{
  "model": "image classifier",
  "grayscale": true,
  "translate": 0.12,
  "targets": ["smear"],
  "num_classes": 2,
  "learning_rate": 0.022,
  "batch_size": 384,
  "lr_schedule": "cosine",
  "warmup_steps": 4700
}
Rows from block 5 of a small image classifier, named by matrix and row number. Rows with one number belong to one channel. Each number is 500 + 40 x the weight over its row's rms, rounded and kept within 0 to 999. All counts start at 0. Numbers have three digits each. After the name is the row's rms in percent of the matrix's.
After each channel's rows are labels from the 100 images, of 14848, where the channel reaches its highest value: "strongest on" is what is common among them; "patch colour" is the nearest of a few named colours to the mean colour under the peak. Only what is clearly more common there than usual is listed. The data: microscope photos of single blood and bone marrow cells.
# convs1: 3x3 conv, stride 2 (model.blocks.5.convs.1.weight, 104x104x3x3, each kernel summed), inputs 0-103
# convs2: expand pointwise conv (model.blocks.5.convs.2.weight, 432x104x1x1, transposed), outputs 0-215

convs1.53 093:523480546508486502497496500541472556464491384462440435563529453510473548421461507534516508530508554476463398411454452494474542486459471524440415467517444418483508524524432526506545539525477492455520526437551454540490466523430497496454517452518536524474492455445521527499526516528525502494492412493476516466496500
convs2.53 098:472494480536460508518549443495475499588451487581506491480475420516491524498497504534474490528478493421465448584504529519473478522449538489503514500478449483516474494461532584530479505529521523501520489550518479476427579530438400427547437498481519494532535566398455467496476453506436506448483463539480468491573447480475423530509454514464495466521526549516489481449470565522358487492537519513495452566516442480481508504481506525561507402511451507512565552524398503532480478458500493512500489482510494579530520444485523535452560490571537514504424445519456492482514521472479507596561492486517471457515486574512491502562500476486505566478514467493433605
strongest on: cell type: lymphocyte
patch colour: white

convs1.24 086:503488521416478468434461548526557507548499463517511444461491563488469547530512462572457452522378463518465509505408468524425477440461506479480516503489476505500447529508464467540558522465492481413545464461491448453515435549443474522493465482499465469501520420520493547495442545501480500536499515550464573445477472
convs2.24 104:532515457490499484525480504614487547499475447514537482433424416477523510510529570491472425496469556488443500542464463566586526521492454494551494430471579559587490538552509535632469504516432515579468559558491525456526452518433489498487489549500478512490500473454556486572501537404544467561472471495563501507511523490485549490531547509509493543571571484536519501530518473501530589512490588462444479473491578477443501493485489508486501449593542477552525493456446541490465425559454408540472464502439484524537491543521399523469538502486469421510547526529546580541462486519489534478495500493484493463468533518521514558487510532478580481552601488478533482
strongest on: cell type: artefact
patch colour: white

convs1.14 089:517526569439518512485483445470515542507613536476458533467503475485504533499457494513413516515459545539561540491520520532487521542538494523475491495518495588522512510475517561516528519452574507543467497450614458535466609517496511453489563526474518509459478521496500576468499511485502562580546582469557508518547522
convs2.14 105:474553467483519518469529486527430461532487474541574491481539489431497515515523483491496523494470551457504480552450489489434574485479528439449537490477527587498467564550486496526499479519516477485474490454506503465493467499482581512510477520538502465489484515496431495495373465411573548505497475499503526463465428439516436515461494518460409482406551462522566491533490585470370446448451462448414496457391433439464538517436504522529568542433524574502490443501541474426555490535488489549534543401520506471494470567559460474504479457494531569502532473510500543447442509474463460471493516465548568450492514525507471471512482520492529533475551531484522442
strongest on: smear: peripheral blood; cell type: platelet
patch colour: white

convs1.69 098:518509455483602475540495505480424526441430526502514569486491493522486567574535511483547501554530540472550537491599505484489503547508527519446512566478464483553551501477516533575468464539551548498474524578450519583469556532529538518522479454463526529465511534468526522491529494391563541458467515492493550498472518
convs2.69 096:513466486468508518516516551581534463494475489540496580490461488512490502516506482514519492496386498494487476494427475430464458424467509449512490465459456496450467426508578509424437499513436500536528538533517516447463545520442455492541489461516573478460496490525520479489462565440534451540544502514477451485498373500551468409499571497474472506557483502549543522467467531530496514523529475522496480454469529556474459543480444525438524494469473476466517545475508472452448493498484508523438587535530516495496492528500479450436495436501540459534570461469436555474399458542563420542460560508463540431492519445517511500545506562501429491427506476470506497
strongest on: smear: peripheral blood
patch colour: white

convs1.98 103:542515490513526492556467480479469551469535487482523538480484483585498573557515510473467388525480559549567563458497468526535520633552484538476531553549472488451520514520436497516514512498520520536509572477558517550485507551472574473492565505518526538496525472437500529494498541464516481481454575520527585536540526
convs2.98 106:574461540447545476462470477477490504522476498522489500546469424561448486431481491572517514540493473552475482507430484511403558553535474554485501512479445532537433488497489529557481437539420435481485523477488481576510512575540536517466480611435476546496514586496578480493485564450520508456514536496547497488543483541425486443499492528567519522486434492486446496496431509444509532517494478499519382492554455460487482476408400508513467456482556497545546578526542458491558554490516511522538467432488519473462467412529509534492500574528459527454576495516543457436532408502452451474534532515462535522507488490523472562519492520482510521481561388551523492
strongest on: smear: peripheral blood; cell type: platelet
patch colour: white

convs1.31 107:499555402491466518468519525519490537371492436558528540525505523522512475517551564520535499499488517479459527423498454471444460482441480520482539494480536488489528465516476469492533484550435427522451473431461484473434461540543482542525507402511545516407537498539481427542549481501486516529584536485494491527490518
convs2.31 099:465462500554471538426496494510521528471511428512518474468483506523514502433563550450527430463530563498460596477399479529514545469436591446492519439481505514483395466524494507584496546519523541604523522524535451524484474444506474535441542526449476462494474415429594463490518542475559484501486467496503533531550457511552495467439491507486505499518447510510415518517414481445444558555477495475497549545496488505434500518481587548453551523537466529471548522515510469551479498543483396479522506538535502449510488485577492463524404558548552488495507490477513547506444497510527519565522476488450508486518506439501524479530476455488444542531540482457550509
strongest on: cell type: lymphocyte
patch colour: white

convs1.41 103:504455502405476577505494468509417553538547578486434467465495449467432454528491440462534477483481510556509460493465515539507464411447444443531503500449535509466481451478484500551457448463488478455461532467523497515526485467476482543467524446568462446566502533520514489486513521507510530543557425519448554519414523
convs2.41 098:543495442499487564485495460499419462416491492488514592471551471403526529471507538490531433530463455480527465454468486476465431430534481500517466532446519487538520469509481526487488557454451546597503526502456553460496495490551510498535512470530569445490489482480507416460457451453562569501457452523533475533470450545468525485489552509600469419510479543492520474497562571483596481536548494497521492502581466490452506486462491537485498557566454502428505451488571584474486499465489459522473489434517528495522527467429518516479477483480486471527512530563519525450472499475488480529516509516502505565507456472462483509482427532532500481494526488459542547
strongest on: cell type: promyelocyte
patch colour: black

convs1.82 104:535517499448520459579512509520555527504535538523532489520538439499564520525479545605491505427546496508580576523526525522475551551579517541525494518481542511509479484506525558495448436528459533527492538570551604535482529518448501515523557512428529523439479484550487462559502550545533511520555472488502536498575519
convs2.82 105:543460570462489501549491492482447443513528473505547461479474480565487418423543552507474474543510506534456437530494463485509571563536399577471525554470497459484544521520419446519558516492457481477551468429467467515554491528536487465526462503498535515500514525534500481533499533514395427455487588514507549475528495504505533433490440550452481452469492491576502497480471531557481479459457539464453460440468447443474451397471486490489517545463492566531548528519517498454455466493517509512479530417496477486396494444473465515397519478507525428502528512547486449501475496471468438484485522427454532519575448494500477491526467528578435486510489579529559522
strongest on: smear: peripheral blood
patch colour: white

convs1.101 098:550495566386450497511429446487459559431576469516571544496475448482440552496454462529501542546530521477541558446500428483498487515544471520541474517495469469523475543521533531485478516481494490522486473453488468501485464414486484559486499536480519481494560469534459441467458402432530548522501512492532471582475545
convs2.101 101:503560495543445572526527471463490504498506445472491502502495500467520514546462519489497476541506540511478412487488532516482504497515517451474459526480529512557483482440518475487517587542559457540499468601446479512540511455499428456525478583473514425564487459518482532483508491514514610463507514513535532494477494460545507469479576527509506463493577576519568446554493497506542526451547456496529497375447532493513492499466524500542491491472526493552482462547424482528493554494440429416544491498497509559477452507416509425523419500450464525456566435554461501517469474501525466474546527519462539451512418492561466498494509459526506540497541466431489510
strongest on: smear: peripheral blood; cell type: segmented neutrophil
patch colour: white

convs1.92 104:574518458437506575552484466551484522522455482525446555507524518537511536477529425496471465545519575479553553492493549527525481541570493497512479564565497530512441468512555540490465417565481475523516480517474531540542546519469570570522563439459484473558493528503491546464474541479521531503559515471465428575460531
convs2.92 099:576490519533512426474511509528523545498512469542454497449496503482560466556462606514521476456447481495500481484559561465562453556496496438481474505434472500440482502512451467584555531498535499428445496480477464502591442440443515481430497491472484484540518429514490506519537539537484519457506427476557502479536473428522498500396545527492457532532493538511477507558545530512499496556491566462536492551443524466500478519445525511484477481514489556508476467470472572513485452482498483486510530513448445488529505563520559525515488551511587567543495508518421508553518523525526452523507564482541508406449518490487467456528522549476520444472429499494551436
strongest on: smear: peripheral blood
patch colour: white

convs1.76 099:538504529521432491455471536485453518553465548503482505449504493484495462531501473478522514506441431510537492555468477535478562438510454417472498490517511489458447490442426433539523551523465523480466384494569526386509549504474375499513526469512495506491472552458498528480488520589526514547511497549540533480527505
convs2.76 101:420519513478534447528545542454559517478469553559508467434529494472460478563547420471571519495501501509521523488573481437485456558471494480529525565551551532511548497446494537486559516510496511525518522552518512492563554457443522424562534483544476545514497461546530554550511494523505496492494495512548407558464494494507473512440515482415515463531485542602548458539544507544595536485476551480544475480458579502474470519528542562496462491587497471461505451460486520472458547511529487498510413524475519553566493510546543583500487481463486446584476545499555411477464551471530531543517537494519485542502460475515497502504503520565519489420466471555524511
strongest on: cell type: artefact
patch colour: grey