From a checkpoint of a small image classifier.
Model: arch resnet_bottleneck, norm batchnorm, activation elu, depths [2, 3, 3].
Training: muon at rate 0.022, 23500 steps, held-out accuracy 100%.
Data: trained on microscope photos of single blood and bone marrow cells, 97085 training examples, 92.9 epochs.
Rows from block 2 of a small image classifier, named by matrix and row number. Rows with one number belong to one channel. Each number is 500 + 50 x the weight over its row's rms, rounded and kept within 0 to 999. All counts start at 0. Numbers have three digits each. After the name is the row's rms in percent of the matrix's.
After each channel's rows are labels from the 100 images, of 14848, where the channel reaches its highest value: "patch colour" is the nearest of a few named colours to the mean colour under the peak. Only what is clearly more common there than usual is listed. The data: microscope photos of single blood and bone marrow cells. In brackets: how many of the 100, against the usual share in percent.
# convs1: 3x3 conv, stride 2 (model.blocks.2.convs.1.weight, 72x72x3x3, each kernel summed), inputs 0-71
# convs2: expand pointwise conv (model.blocks.2.convs.2.weight, 288x72x1x1, transposed), outputs 0-143

convs1.9 089:497565565505488521462470500477559529441492474556439498467522541529503490520494553454527510533516627598563460567450371476534530491520531504431464495450509476396455408637501557507458484530485528426484573475394470500541
convs2.9 098:485548540445576421443527528574467591475485551621528378566536582482479542498530527492588534469521447464493507512527502512506443512539516494522527530515451503651498560501413592479606564453616584512513547566427529484481493624506545453435543485538557479453573528402609491572516451508452536544536486552503540521564550603470401531558522500534557506500464516471557539499500501481450599467548539364426401460455457484513536416419531532541526
patch colour: white (97 vs 35.6)

convs1.48 103:483442460611397488537439448564476540567428495508393551469533466458555476462529496375499457457594446394526497400448556503481477450465508455472429537545453500486524530467528469448481438558508506476520457526464433527466
convs2.48 103:436457525409569515651480501534555496514522480437388599501577433511580501560520591633438506503515494539574467484542447493533439550420527541547594506548656533496514528500447467411449609560457462417509432470514493501475420576457514489487490461453555556573484415536516467475499470479547566516422521551494554469419535567479460558525568460519494489496497568464494500522432510537473596438484511493546529499519536500445494483530467510512513
patch colour: white (84 vs 35.6)

convs1.51 123:541469478492494456525490434531496561681532441414474473459578445501512502507523425462512427464623511464437454461462542503471488441497493475467496489531523527548654529479497446396495439455469502457503461529473431513511
convs2.51 101:555494489402496529460548536501498468462586451426504523531632395452433516604470478460445560521483543495515497463490496463520513502525483529427488586459540517496483474508515502447539389429574524533517491553502450565628403475487457530524470552518571431567512482490547500533424494500516532520462527499515549430460482509466542502540499394528498493501494615514503506424544536530524474548453437581492539478469570446539511428447507432518527
patch colour: white (100 vs 35.6)

convs1.1 090:485499490519484465637413398500534502530502507510529483607523376579498549517527544490502481418490460522496439474544495601438579544480503511621580525503498538569566499535413450463500445473518526502530510574514500523439
convs2.1 097:488446658425396582517556509478527467557506410447485492482431475466541507527469478535520387406520649540509614507606445519490475538453535576526548431511554479515501566458543581426537461517521515457479559556499441522502477517497541466499487427478518498589476452541497480511513419472537456518529444465575512583455552517589584504466441486453477432525476594368514460453483574485554492543461473442473542468550470538456497524538532642495563
patch colour: black (41 vs 2.7)

convs1.47 076:517485580567542523514593490587584536497473535485454507470551504570497480520488564482587454413449438542532573514506449535423468561486540414477411497459498495552544459555520461589538499471446502479513390623442478518523
convs2.47 101:611415606573546523455514470439588496489431533620554465531515523454494429582418462527553529544545461522457582477596473500460533481510451570439490441535450523506477556436555478459523469519490434403598525483417475546412479503519567620449501566423460464535412544506494540528430423466494506475533471512606516506549560474475495535522459556543509611509491338482463446510454449564505503452520558499451473388508493444634536492417583463448501
patch colour: white (70 vs 35.6)

convs1.8 113:463541495524488478546452495503388452691475410560433467475568554514496458532467467480502514508583429414430496464520562481473528483521515510499456529514500554456636579461512456433524510528454466480449458549509495486449
convs2.8 109:523497491501503626457489584493417580429537470566484496421616507544483524624499465466466516481538417446479429512436478498506477509454496529576448397476501546424448544497504519465550443489546445528649434567491593476509546541482502482500528504531509542448566512495567440511477479443566534520413484484482415473622505484426469532496504572497518508501559516558519543533525498492449467487562523531491497476548439474480555477585512462530552
patch colour: white (100 vs 35.6)

convs1.46 151:477427481533458557536510525488437459355482436469444515454380514463588474441441445541550548532375529456458498496497532509532483473493455520502482534544574463485350539495517454559442550474453531435486462537520487529544
convs2.46 107:547549562547446550466525511478562499426358596515464501516505445528531528497478536480628525521351526539418519537526479514491418544475625558459496515523477516441484510532470550496544499540561471527480556497472495370482523439512497400505446538398551478494580522440475484384436555571400538453519496469491565499505454496522489480509529502509558465479491482462431567466479522562494506526457427502532516434487499501500528513522484550533543
patch colour: white (82 vs 35.6)

convs1.59 118:596620497494627399550479591566477441512543388463519538530516471480448511641558503469427426506430458493501492502477437580465506432514476519510509487507453576492430480448494475425494501533525470488476496499499518527485
convs2.59 105:606519540535492419513468433540417488517567530577527478546518478494530583457493593435442473486576501430558453523480470472547462547557551440508425561563477512387504490585515418453578551462464478569540458450527516466522449450494464537507449541502490529493522450476550482521443548543535473406444433517471506546493501462522537495484522520511587426466534440451506403509516537481483631505541497473537397496483431623472564418490444455523556
patch colour: grey (99 vs 61.7)

convs1.70 090:484417528466404490467473420510517525499505513530542484484461460525444515429516454386483534418523536430535495450493418490443537543575496513434449514423513503572532525393449520387535448510525495461512432394390507489457
convs2.70 099:541483573465505493470503448537592527430529453577500490485515516553488498534496540445417458534485453400502473469511485520473593608455399496449490545417447565517523432407507518478544563453523547412473485538463560544450506454510468461490457428495522497569441549471632404530494505509563561432488507469526470455464584562469493468471499484422494441510509440498484487509479467479570543448411444508508578449501499459513558510465478597499442
patch colour: black (87 vs 2.7)

convs1.65 144:480477504545514445443559467518547442479483645503548556463485505534536494487506501506533499437511453675626591475514519463497517458497471469498466471451454504492545510528461492649489495575612489501486491525493565544467
convs2.65 108:484494531562599472454427449540546488483534559606500388479467481545515459461525493406549466523564520513500534442527509470416541584526516550492416435507407504511491578430584460486537500454430509427499487484469555499557469460471645535536527529484496478395427498473495427643553468556389443482485461502654413445486453515521531632507463515578524448460450545542472485582511499496521466453521570512592529515517498455463473504497533497469442
patch colour: white (100 vs 35.6)

convs1.40 088:478458476522495494495557513458496558485491494482440472433480497505519463508451580513569486632373524408472562600466555435536499616492513586482511603422570450504456550499459578477427494495520532487508472467524487570550
convs2.40 098:461451611522509520555474511446482503449485484491507523561466462429534455458549469447572403536486455489487615480441435484515523469485506421483497506483409591462447519485459487509445554540535487531568556486473543507455459482677488421467496486488486492518460481476533517590549520574495538481401466501380481479515558532469538489493564495420514463481581547498468502395438522445559528654521345516443577574494449557573453458507508485419441
patch colour: white (90 vs 35.6)

convs1.71 090:513456521467457511437471511510491465430584397444474451395540593450458463436422476464598479539426506454559526518458482520523476456502439553462487412437501525584467525482506542425475560497387522484514423452487507473585
convs2.71 099:497526504511443558472495471425499522420436458444584474403408460438489511512520502551519487525463551524490489486522540450526511471597457526561591441528458413454447436523509474465537495516432470506484486541552557435493463480533535545561567566482418528475533443499457503420513477519506417516389420433478546406580537478439486542496592439480442459521619509598506544558451503552579454558454489403560501549442460449508549466494531493440542
patch colour: white (60 vs 35.6)