Weights of a small image classifier: batches of 384, 92.9 epochs.
Rows from block 3 of a small image classifier, named by matrix and row number. Rows with one number belong to one channel. Each number is 128 + 32 x the weight over its row's rms, rounded and kept within 0 to 255. All counts start at 0. After the name is the row's rms in percent of the matrix's.
After each channel's rows are labels from the 100 images, of 14848, where the channel reaches its highest value: "colour at peak" is the nearest of a few named colours to the mean colour under the peak. Only what is clearly more common there than usual is listed. The data: microscope photos of single blood and bone marrow cells.
# convs1: 3x3 conv (model.blocks.3.convs.1.weight, 72x72x3x3, each kernel summed), inputs 0-71
# convs2: expand pointwise conv (model.blocks.3.convs.2.weight, 288x72x1x1, transposed), outputs 0-71

convs1.29 096 [154 161  92 128 152 145  63 131 104 100 151 120 152 172 127 173 134 138  67 138  82  65 110 113  83 114  95 122 126 132 113 107 138 113  99  84  94 169 118 187 153 130 111 177 148 163  84  68 102 103 119 133 178 110  72 144 103 132 162 119 108 103 167 111  53 187  91 130 145  91 128 131]
convs2.29 096 [165  91 174 142 115 140 139  47 167 155  99 110  74 179 165 107  99  95 129 122  64 159  96 119 116 187 146 125 149 119 149 126  84 161 130 106 119 164  97 146 115 142  87  96  96 156 137 150 192 165  82 157 110 161 158 118  88 158 108 142 138 159 177 143 135  96 109 201  92  72  99  91]
colour at peak: grey

convs1.62 117 [123 173 136 194  98 173 167 186 118 152 176 106 144  95 145 104 159 167  92 143 145 140 143 121 136 123 116 108 170  91 140 143 153 180 121 200 125 143 118  79 139 174 132 121 129 119 186 169 146 107 149  81  59 153 154 121 211 159 138 149 132 121 154 134 156 159 174 141 111 180 141 106]
convs2.62 097 [129 113 110 128  91 103 173 163  53 133 152 185  54 186 136 136 143  98 116  96 168 162 129 163 163 107 177 157  97 141  54  90 139 182  86 137 182  96 153 136 180 117 156 129 117 204 105 179  85 110 135 120  80 101 184 136 147 143 187  71  93 147 127  23 136  82  87 180 120 105 159  90]
colour at peak: black

convs1.17 086 [103 110 109 149 150 123 137  82 148 188 139 136  94 141 127 173 131 101 123 157 115  58  67 127  96 119 126 171 164 154 106 156 155 122  81  78 136 174 166 153 107 115 132 131 180  80 203 131 133 151  51 181 104 142 114 127 173 149 129 102 120 134 131 100 129 111 123 146 176 156 174  66]
convs2.17 100 [129 116 106 149 167 121 186 168  84 160 149 196 152 125 134 192  60  86 152 142 110 141 122 143 125 104 141 133 184 158 114 138 151 112 115  82 148 188 125 178  89 136 139 138 129 143 134 169 147 182 167  90 173 136  98  60 100 185 122 160 132 160 108 155 111 120  54 142 125 118 128 138]
colour at peak: white

convs1.32 096 [133 149 113 135 112  95 187 168  93  75 124 156 168 115 125 111 104 109 145 158 115 110 128  99 143 130 105  84 121 137 148 140 128 115  75 157 107 162 162 112 133 143 134 121 114  87 163 122 135  78 189 126 105 174  62 138 227 119 140 137  25 132 160 107  89 171 118 104  82 132 152 120]
convs2.32 104 [130 131 105 120  71  79 160 171 180 148 134 122 169  91 104 178 133 132 167 138 105 131 121 175  89 100  65 132  70 139 130  82 164 153 109 130 127 184 154  93 135 142  94 132 122 143 211 138 137 107 131 192 104  88 133 135 134 109 180 116  76 114  99 144 116 112 143  61  83 138 135 180]
colour at peak: black

convs1.19 092 [102 154 148  87 177 122 104 115  78 121 147  98 190 100  74 140 107 134 136 103  77 131 158 151 149 108 142 171  93 130 190 125 176 102 125  60 112 113 104 155 150  87 151 166  96 130 114  99 121 173 131  96 178  88 155 105  26 107  78 112 165 152 123 102 124 139 108 137 107 144 104 149]
convs2.19 093 [103 106 169  74 130 110 132 162 159 145  89 105  82 129 189  98 150  98 166  91 104  72 121 159 160 116 136 165 136 160 100 133 103 142  99 170 158 168 170 143  70 164 116 114 149 120  85 139  83 145 149 104 128  88 105  99 128 102 134 148 102 102 112 142 180 114 146 108 107 119 160 104]
colour at peak: grey

convs1.46 098 [ 58 166 195  84 140 109 113 119 156 148 162 135 107 116 126 121 137 151 144  96  85 169 188 115 141 131 163  91 154  81 143 120 133 107  75  80 111  85  95 155 133  87 104 147 126 112  88 101 158  74  53 163 148 148 102  87 112 132 109 186 126 133 137 154 140  99  59 134 114 153  89 144]
convs2.46 099 [108  92 147  77 186 190 126 119  95 141 167 101 164 192 144  79  90 116 131 173 110 115 142 119 142  96  80 162  65 135 103 120  80 122 100 169 164 146 170 134  53 193 142 137 108 124 169  74 161 133 134 154 117 178 130  98  99 102 157 188 129 124 120 137 179 109 159 115 114  64 117 154]
colour at peak: white

convs1.63 101 [ 86 106  87 152 135 111 148 122 154 131 160  94  74 169 202 128 119 112 113 120 147 127  75 136  88  93 129 162 153 120 138 119 159 145 114  76 109  98 106 164 124 145 181 171 117 172 138 151 136 106 128  84  89  66 116 202 155 201 131 152 105 114 162 175 122 132 120  96 107 161 193  98]
convs2.63 106 [128 117 140 176 161 108  97 105 121 122 156 151 118 122 193 128 130 113 156 177 138 126 132 167 131 168 156 157  79 122  83  96 178 129 205 116  94 137 163 177  86 155  76  89 119 101 133 138 105 165 228 153 170 194 159  92  97 168 143 139 193 137 161  89 120 115 161  69 169 110 120 107]
colour at peak: grey

convs1.52 083 [114 123 122  76 135 115  82  91 105 127 141 115 163 181 152 144 165 141 127  62 124 107 104 110 183 122 151 119 150 102 103  71  74 154 167  95 140 167 113 166 160 145 150 129 115  80  76  96 149 119 132 168 151  98 108 138 104 122 132 141  67 100  91 109 123 224 100  99  78  84 158 110]
convs2.52 094 [136 122 138 185  67  70 111 171 156 113 149 153  72 132 116 146 118 159 153  98 152 120 140 121 131 152 145 172 186 117 102 122 129 121 199 159 128 149 162 135 180 222  49 156 100 117 105 129 149 146 147 131 165 138 102 130 184 128 228 129 135 180 123 151 109 113  78 113 145 135  93 128]
colour at peak: grey

convs1.43 085 [122 161 184  88 135 156 127  99 178 120  61  91 120 179  95 116  69  97 102 117 172 127  98  92 129  98 122  96 183 148 160 143 173 129 125 151 101  97 168 128 155  58 163 125 167 146 161 185 133 101 115 138 151 103 136 104 137 131  71  93  89 181 136 127 181  86 112 168 119 150 128 111]
convs2.43 097 [102  78 184 124 135  93 137 157 147 161 111  60 104 122 165 116 163 128 132 158 103 158  75  94 105 147  93 113  98 162 156 110 147 171 160 121 128 109 131 131 116 134 172  99 177  95 100 141 144 120  68  91 101 102 140 153 122 109 167 123  98  91 156 158  95 112  49 114 144 129 100 143]
colour at peak: white