From a checkpoint of a small image classifier.
Model: 1.07M parameters, 32-pixel images, arch resnet_bottleneck, norm batchnorm, depths [2, 3, 3].
Training: muon at rate 0.022, 23500 steps, held-out accuracy 100%.
Data: trained on microscope photos of single blood and bone marrow cells, 92.9 epochs.
Rows from block 3, named by matrix and row number. Each number is 128 + 32 x the weight over the matrix's rms, rounded and kept within 0 to 255. All counts start at 0. Numbers have three digits each.
# convs0: reduce pointwise conv (model.blocks.3.convs.0.weight, 72x288x1x1), inputs 0-71
convs0.25:133115133119144156205173179136152164105143078125146119112178113155136115171165092127156138131096112107107131184117110114094129059186104093144165171125129109112121202087098091146078130121082092128082138097177093039134
convs0.26:059159133084169113067090093134139082142140122102127068105135184117138130126112155101102181122141121139077082161114154080143197096148092145123132108132123125117148148127140109130131125108133117134179111173167126120159
convs0.27:133090141089148127110090169132107144160124125131083134196112039096134057153152123069148138110198158126085133133093073201138134137092114146139142188207210156180100159164096115125149134132115108071127128132123100144121
convs0.28:117149123121130100103134111099106165134113122147126099082133155046091157165103138107165137166157142091206112123108131154127128087154109109138105156129107096092114095115102162124124135110085116080162088101079092075103
convs0.29:124144100113153127155158113153122151104180093097154052163148157096124089192102135114146088095074123103110147189173125145120170203100109184165168097114181129098128095086123119190136207143139155122140135120126094149125
convs0.30:128112101108119152101083136099110124130103148178128134076059158058158128158157113095087122172118111050101117125146152123085175109160112172127193065133106105087134116141122126095097173075088110142159052158127124131156
convs0.31:161117126105102155104107132138087078159098104184093139168142100130151167175094152135116153168060147197082165129152142117136121125185166132178189136083129132153155131117182162093185127144133092158168137152125110164155
convs0.32:121115168135061075083127163165092162121105068131123129115140089059128087124157063113135135110126139155103100096137146143120103159147140109110134111121090110153079158118173104063060182124159174117155125136063142141146
convs0.33:113127143100080164115095100088125131151175099085168119158150133111143100115103122101139188130129149159155181190083155100157105070109121165107140133115129133060090091133200044135116146099120098134213154136101122117091
convs0.34:117097176125143117126160105106106147137123122173167179168146144096116100126109151115125123124113097171081126148074089129077162136090076125124114102166035095131135119126096153154114131152102101115183119140113137128130
convs0.35:134157186158095120134093144161163074164093088099171121115187121176070171088130115162168152165129098221118134144099162126129094083148199153149170107165094149148143169064127098134093134046135138053081096075117149128135
convs0.36:167098114165152132118092117126137096085103078110117078182138151102082155104092100087140126168116128147147143135128137126185158134148117080099131120124147089190139177117146146132171091097182146127136184060106179084126
convs0.37:105144166182122097103085092118075163120053142182105107178127130099130168170151144180111144183123113197179139119092171197132157156176133149136125145180164165115155085166100126088108145094161094192098161079179093113125
convs0.38:210131169152151092103160138190177128140124103121154110127109155110104086105158106155144141121132073095120149168094157106135071145157109091134139119114122090071122165139122120122162113101184136132139126121124109143120
convs0.39:151113124155089091161094138142090177155135135125103178105114120122100099122107131130170111104120138104147099096188073173165112123101114082137092144157166136087098134140163124085088147164088157122160126204138118057154
convs0.40:108123110111211065139093147165098109089090090167131090097016122153097127092142110134050099138130205138116176138205138139171153184116130129183092109166127165127166130099158139142136149145093127081150101074133191232110
convs0.41:137129126141149126121128097119139134121133138103194081099120121110089154129075077149137089183139153182192114065156149067136140111142126165109172120117083111141121135143108167132149165134072152143146086105093131255169
convs0.42:116136112170130194075107133101124099153139144153175177154112122126118138110121090104114137153119113107114085166127148162128157103213161100111105085153113213138143098142128065061111160171119190098153065103084139115146
convs0.43:127136096140080116106127149147128075061078128058131050061185138102119112129061133084111120159124141163087166134149105105094126120137126105100117097121105125124114079159108171187096163145144106125100081126105107146110
convs0.44:131059107144122135166152120114030100123138111147155160102110159149139143077063136180122094132074105125104119163104146101123102081150135109058140214114114100075091109147109145160153148131147083124130108078169148150111
convs0.45:196143133040110118172117135182132139091152151122039127125142133106157121135169136143101169131102141134134131121117131148128123134179166096106174170107132136160134133089063124125127160146094144154107169089114109093127
convs0.46:104083150156163143119097106151132198116087207108071152156145114110113144135157078184178158110086133108131163110186171194094111133104171111135134092097093148089161114163165153101098126107169151115099150191098124111108
convs0.47:109126180121077082118106148113129146142158060119146116137135111111133085146093108109156114165120073095115054146122100174128131111107153152136123112097099223102118117118083151136145078088101108154109119125141190159140
convs0.48:172179147111143152164166109091160111156182142083085095084126135176125141255111124145200152145087114112163096114139080125160130144115090118129142128097131061101125086141084119118132109174128118121077087096074131186138
convs0.49:150147125127129120116115131101143068167124173152111166147175103074120128167164124121142074133112065106123150109131123127151123203118156048119104144110109179094095079107154148099159101106193152163138143131193133148116
convs0.50:150159124134109089152117085077158062108097107096107117095069136110102129137119134133095173109121111097121125125200109138110114135151071134138105138142095135106112152056132183109113184102101130177158186168167056122170
convs0.51:081091146187159069083128058120092117132144103124143116148132154115073095117164096091196100139136145161149125100116087119097138136154166132108141134106098186100132127111117051085091134075130118134092187094168083115116
convs0.52:184161115170177152111166106142147144155122127144132098169114123065137148101158203175135156113101164187143148134144096132091075161099147149110134152128194128160150174148091118076073131188182138109134153157124110120115
convs0.53:112093154140166129163136093105141103161177095102064092129111106137114140153121115154069054137160152163101140131149122121135199118145178106187124142126101112089093126162135154110134076145165195155095108143117118134179
convs0.54:124115135126129116163135093068070117124125122109114155136072160084122106096126130140086131120141123111110114144096172143100120107127125126171105102161124103141104169152136102114094088086120115109125143109130086052083
convs0.55:156114170113136093125094093149113140115007161035080150109051067124147103096132105124128138166104164146151155136113143170094131130090110138160096141082064155139118146187129083083078036091092116114120115099150076055125
convs0.56:161182174120119152125155109120184159095081133130165135176138084128148122182137096182144139133126133118096151144119226093091135129146129182116132144118154143173138173170143155137112132145201182154089038124171120084146
convs0.57:150154146080086077171137130144155131072041119104091102132000117131120073137101146105022145120161165123124124140099132123153144081109100098105063105100148117135119163118163131134115150139118101099093163145104068158129
convs0.58:126160091139139158120130132119074068120076142095040108136075171112163188113138135156087148061093076148078141136132148165166103099136133094104166132090132164156150108103085077114110146161106171129162148119047119157117
convs0.59:109081136119073146111107147119080084107087125125110147124147156102156121165154183099135142092140088095123141124089131154109073167143125164100108121109110132132183139074141128154123089103138115142136165123143127130148
convs0.60:124100209146134111153112135100102101142108131177141116169156113155150139112163144121150120117131144139197103100083102134076160141142122178112116134152134070119100140149112150160185134132123104149109193096172142146130
convs0.61:091132127136133118118141118129166139141158121105109139117175120150124164140145162160219130137164123122151152078186155138075148189057101112130132148114129138073137139170128136116147137159140161131135167091123119174093
convs0.62:134069139108090162083153116159132081117118107140138151123110114101118110135054114161099087162097165109134114113139140124158149132120178103143114066120118163154122179161170102186123165143135102151135125043127107200139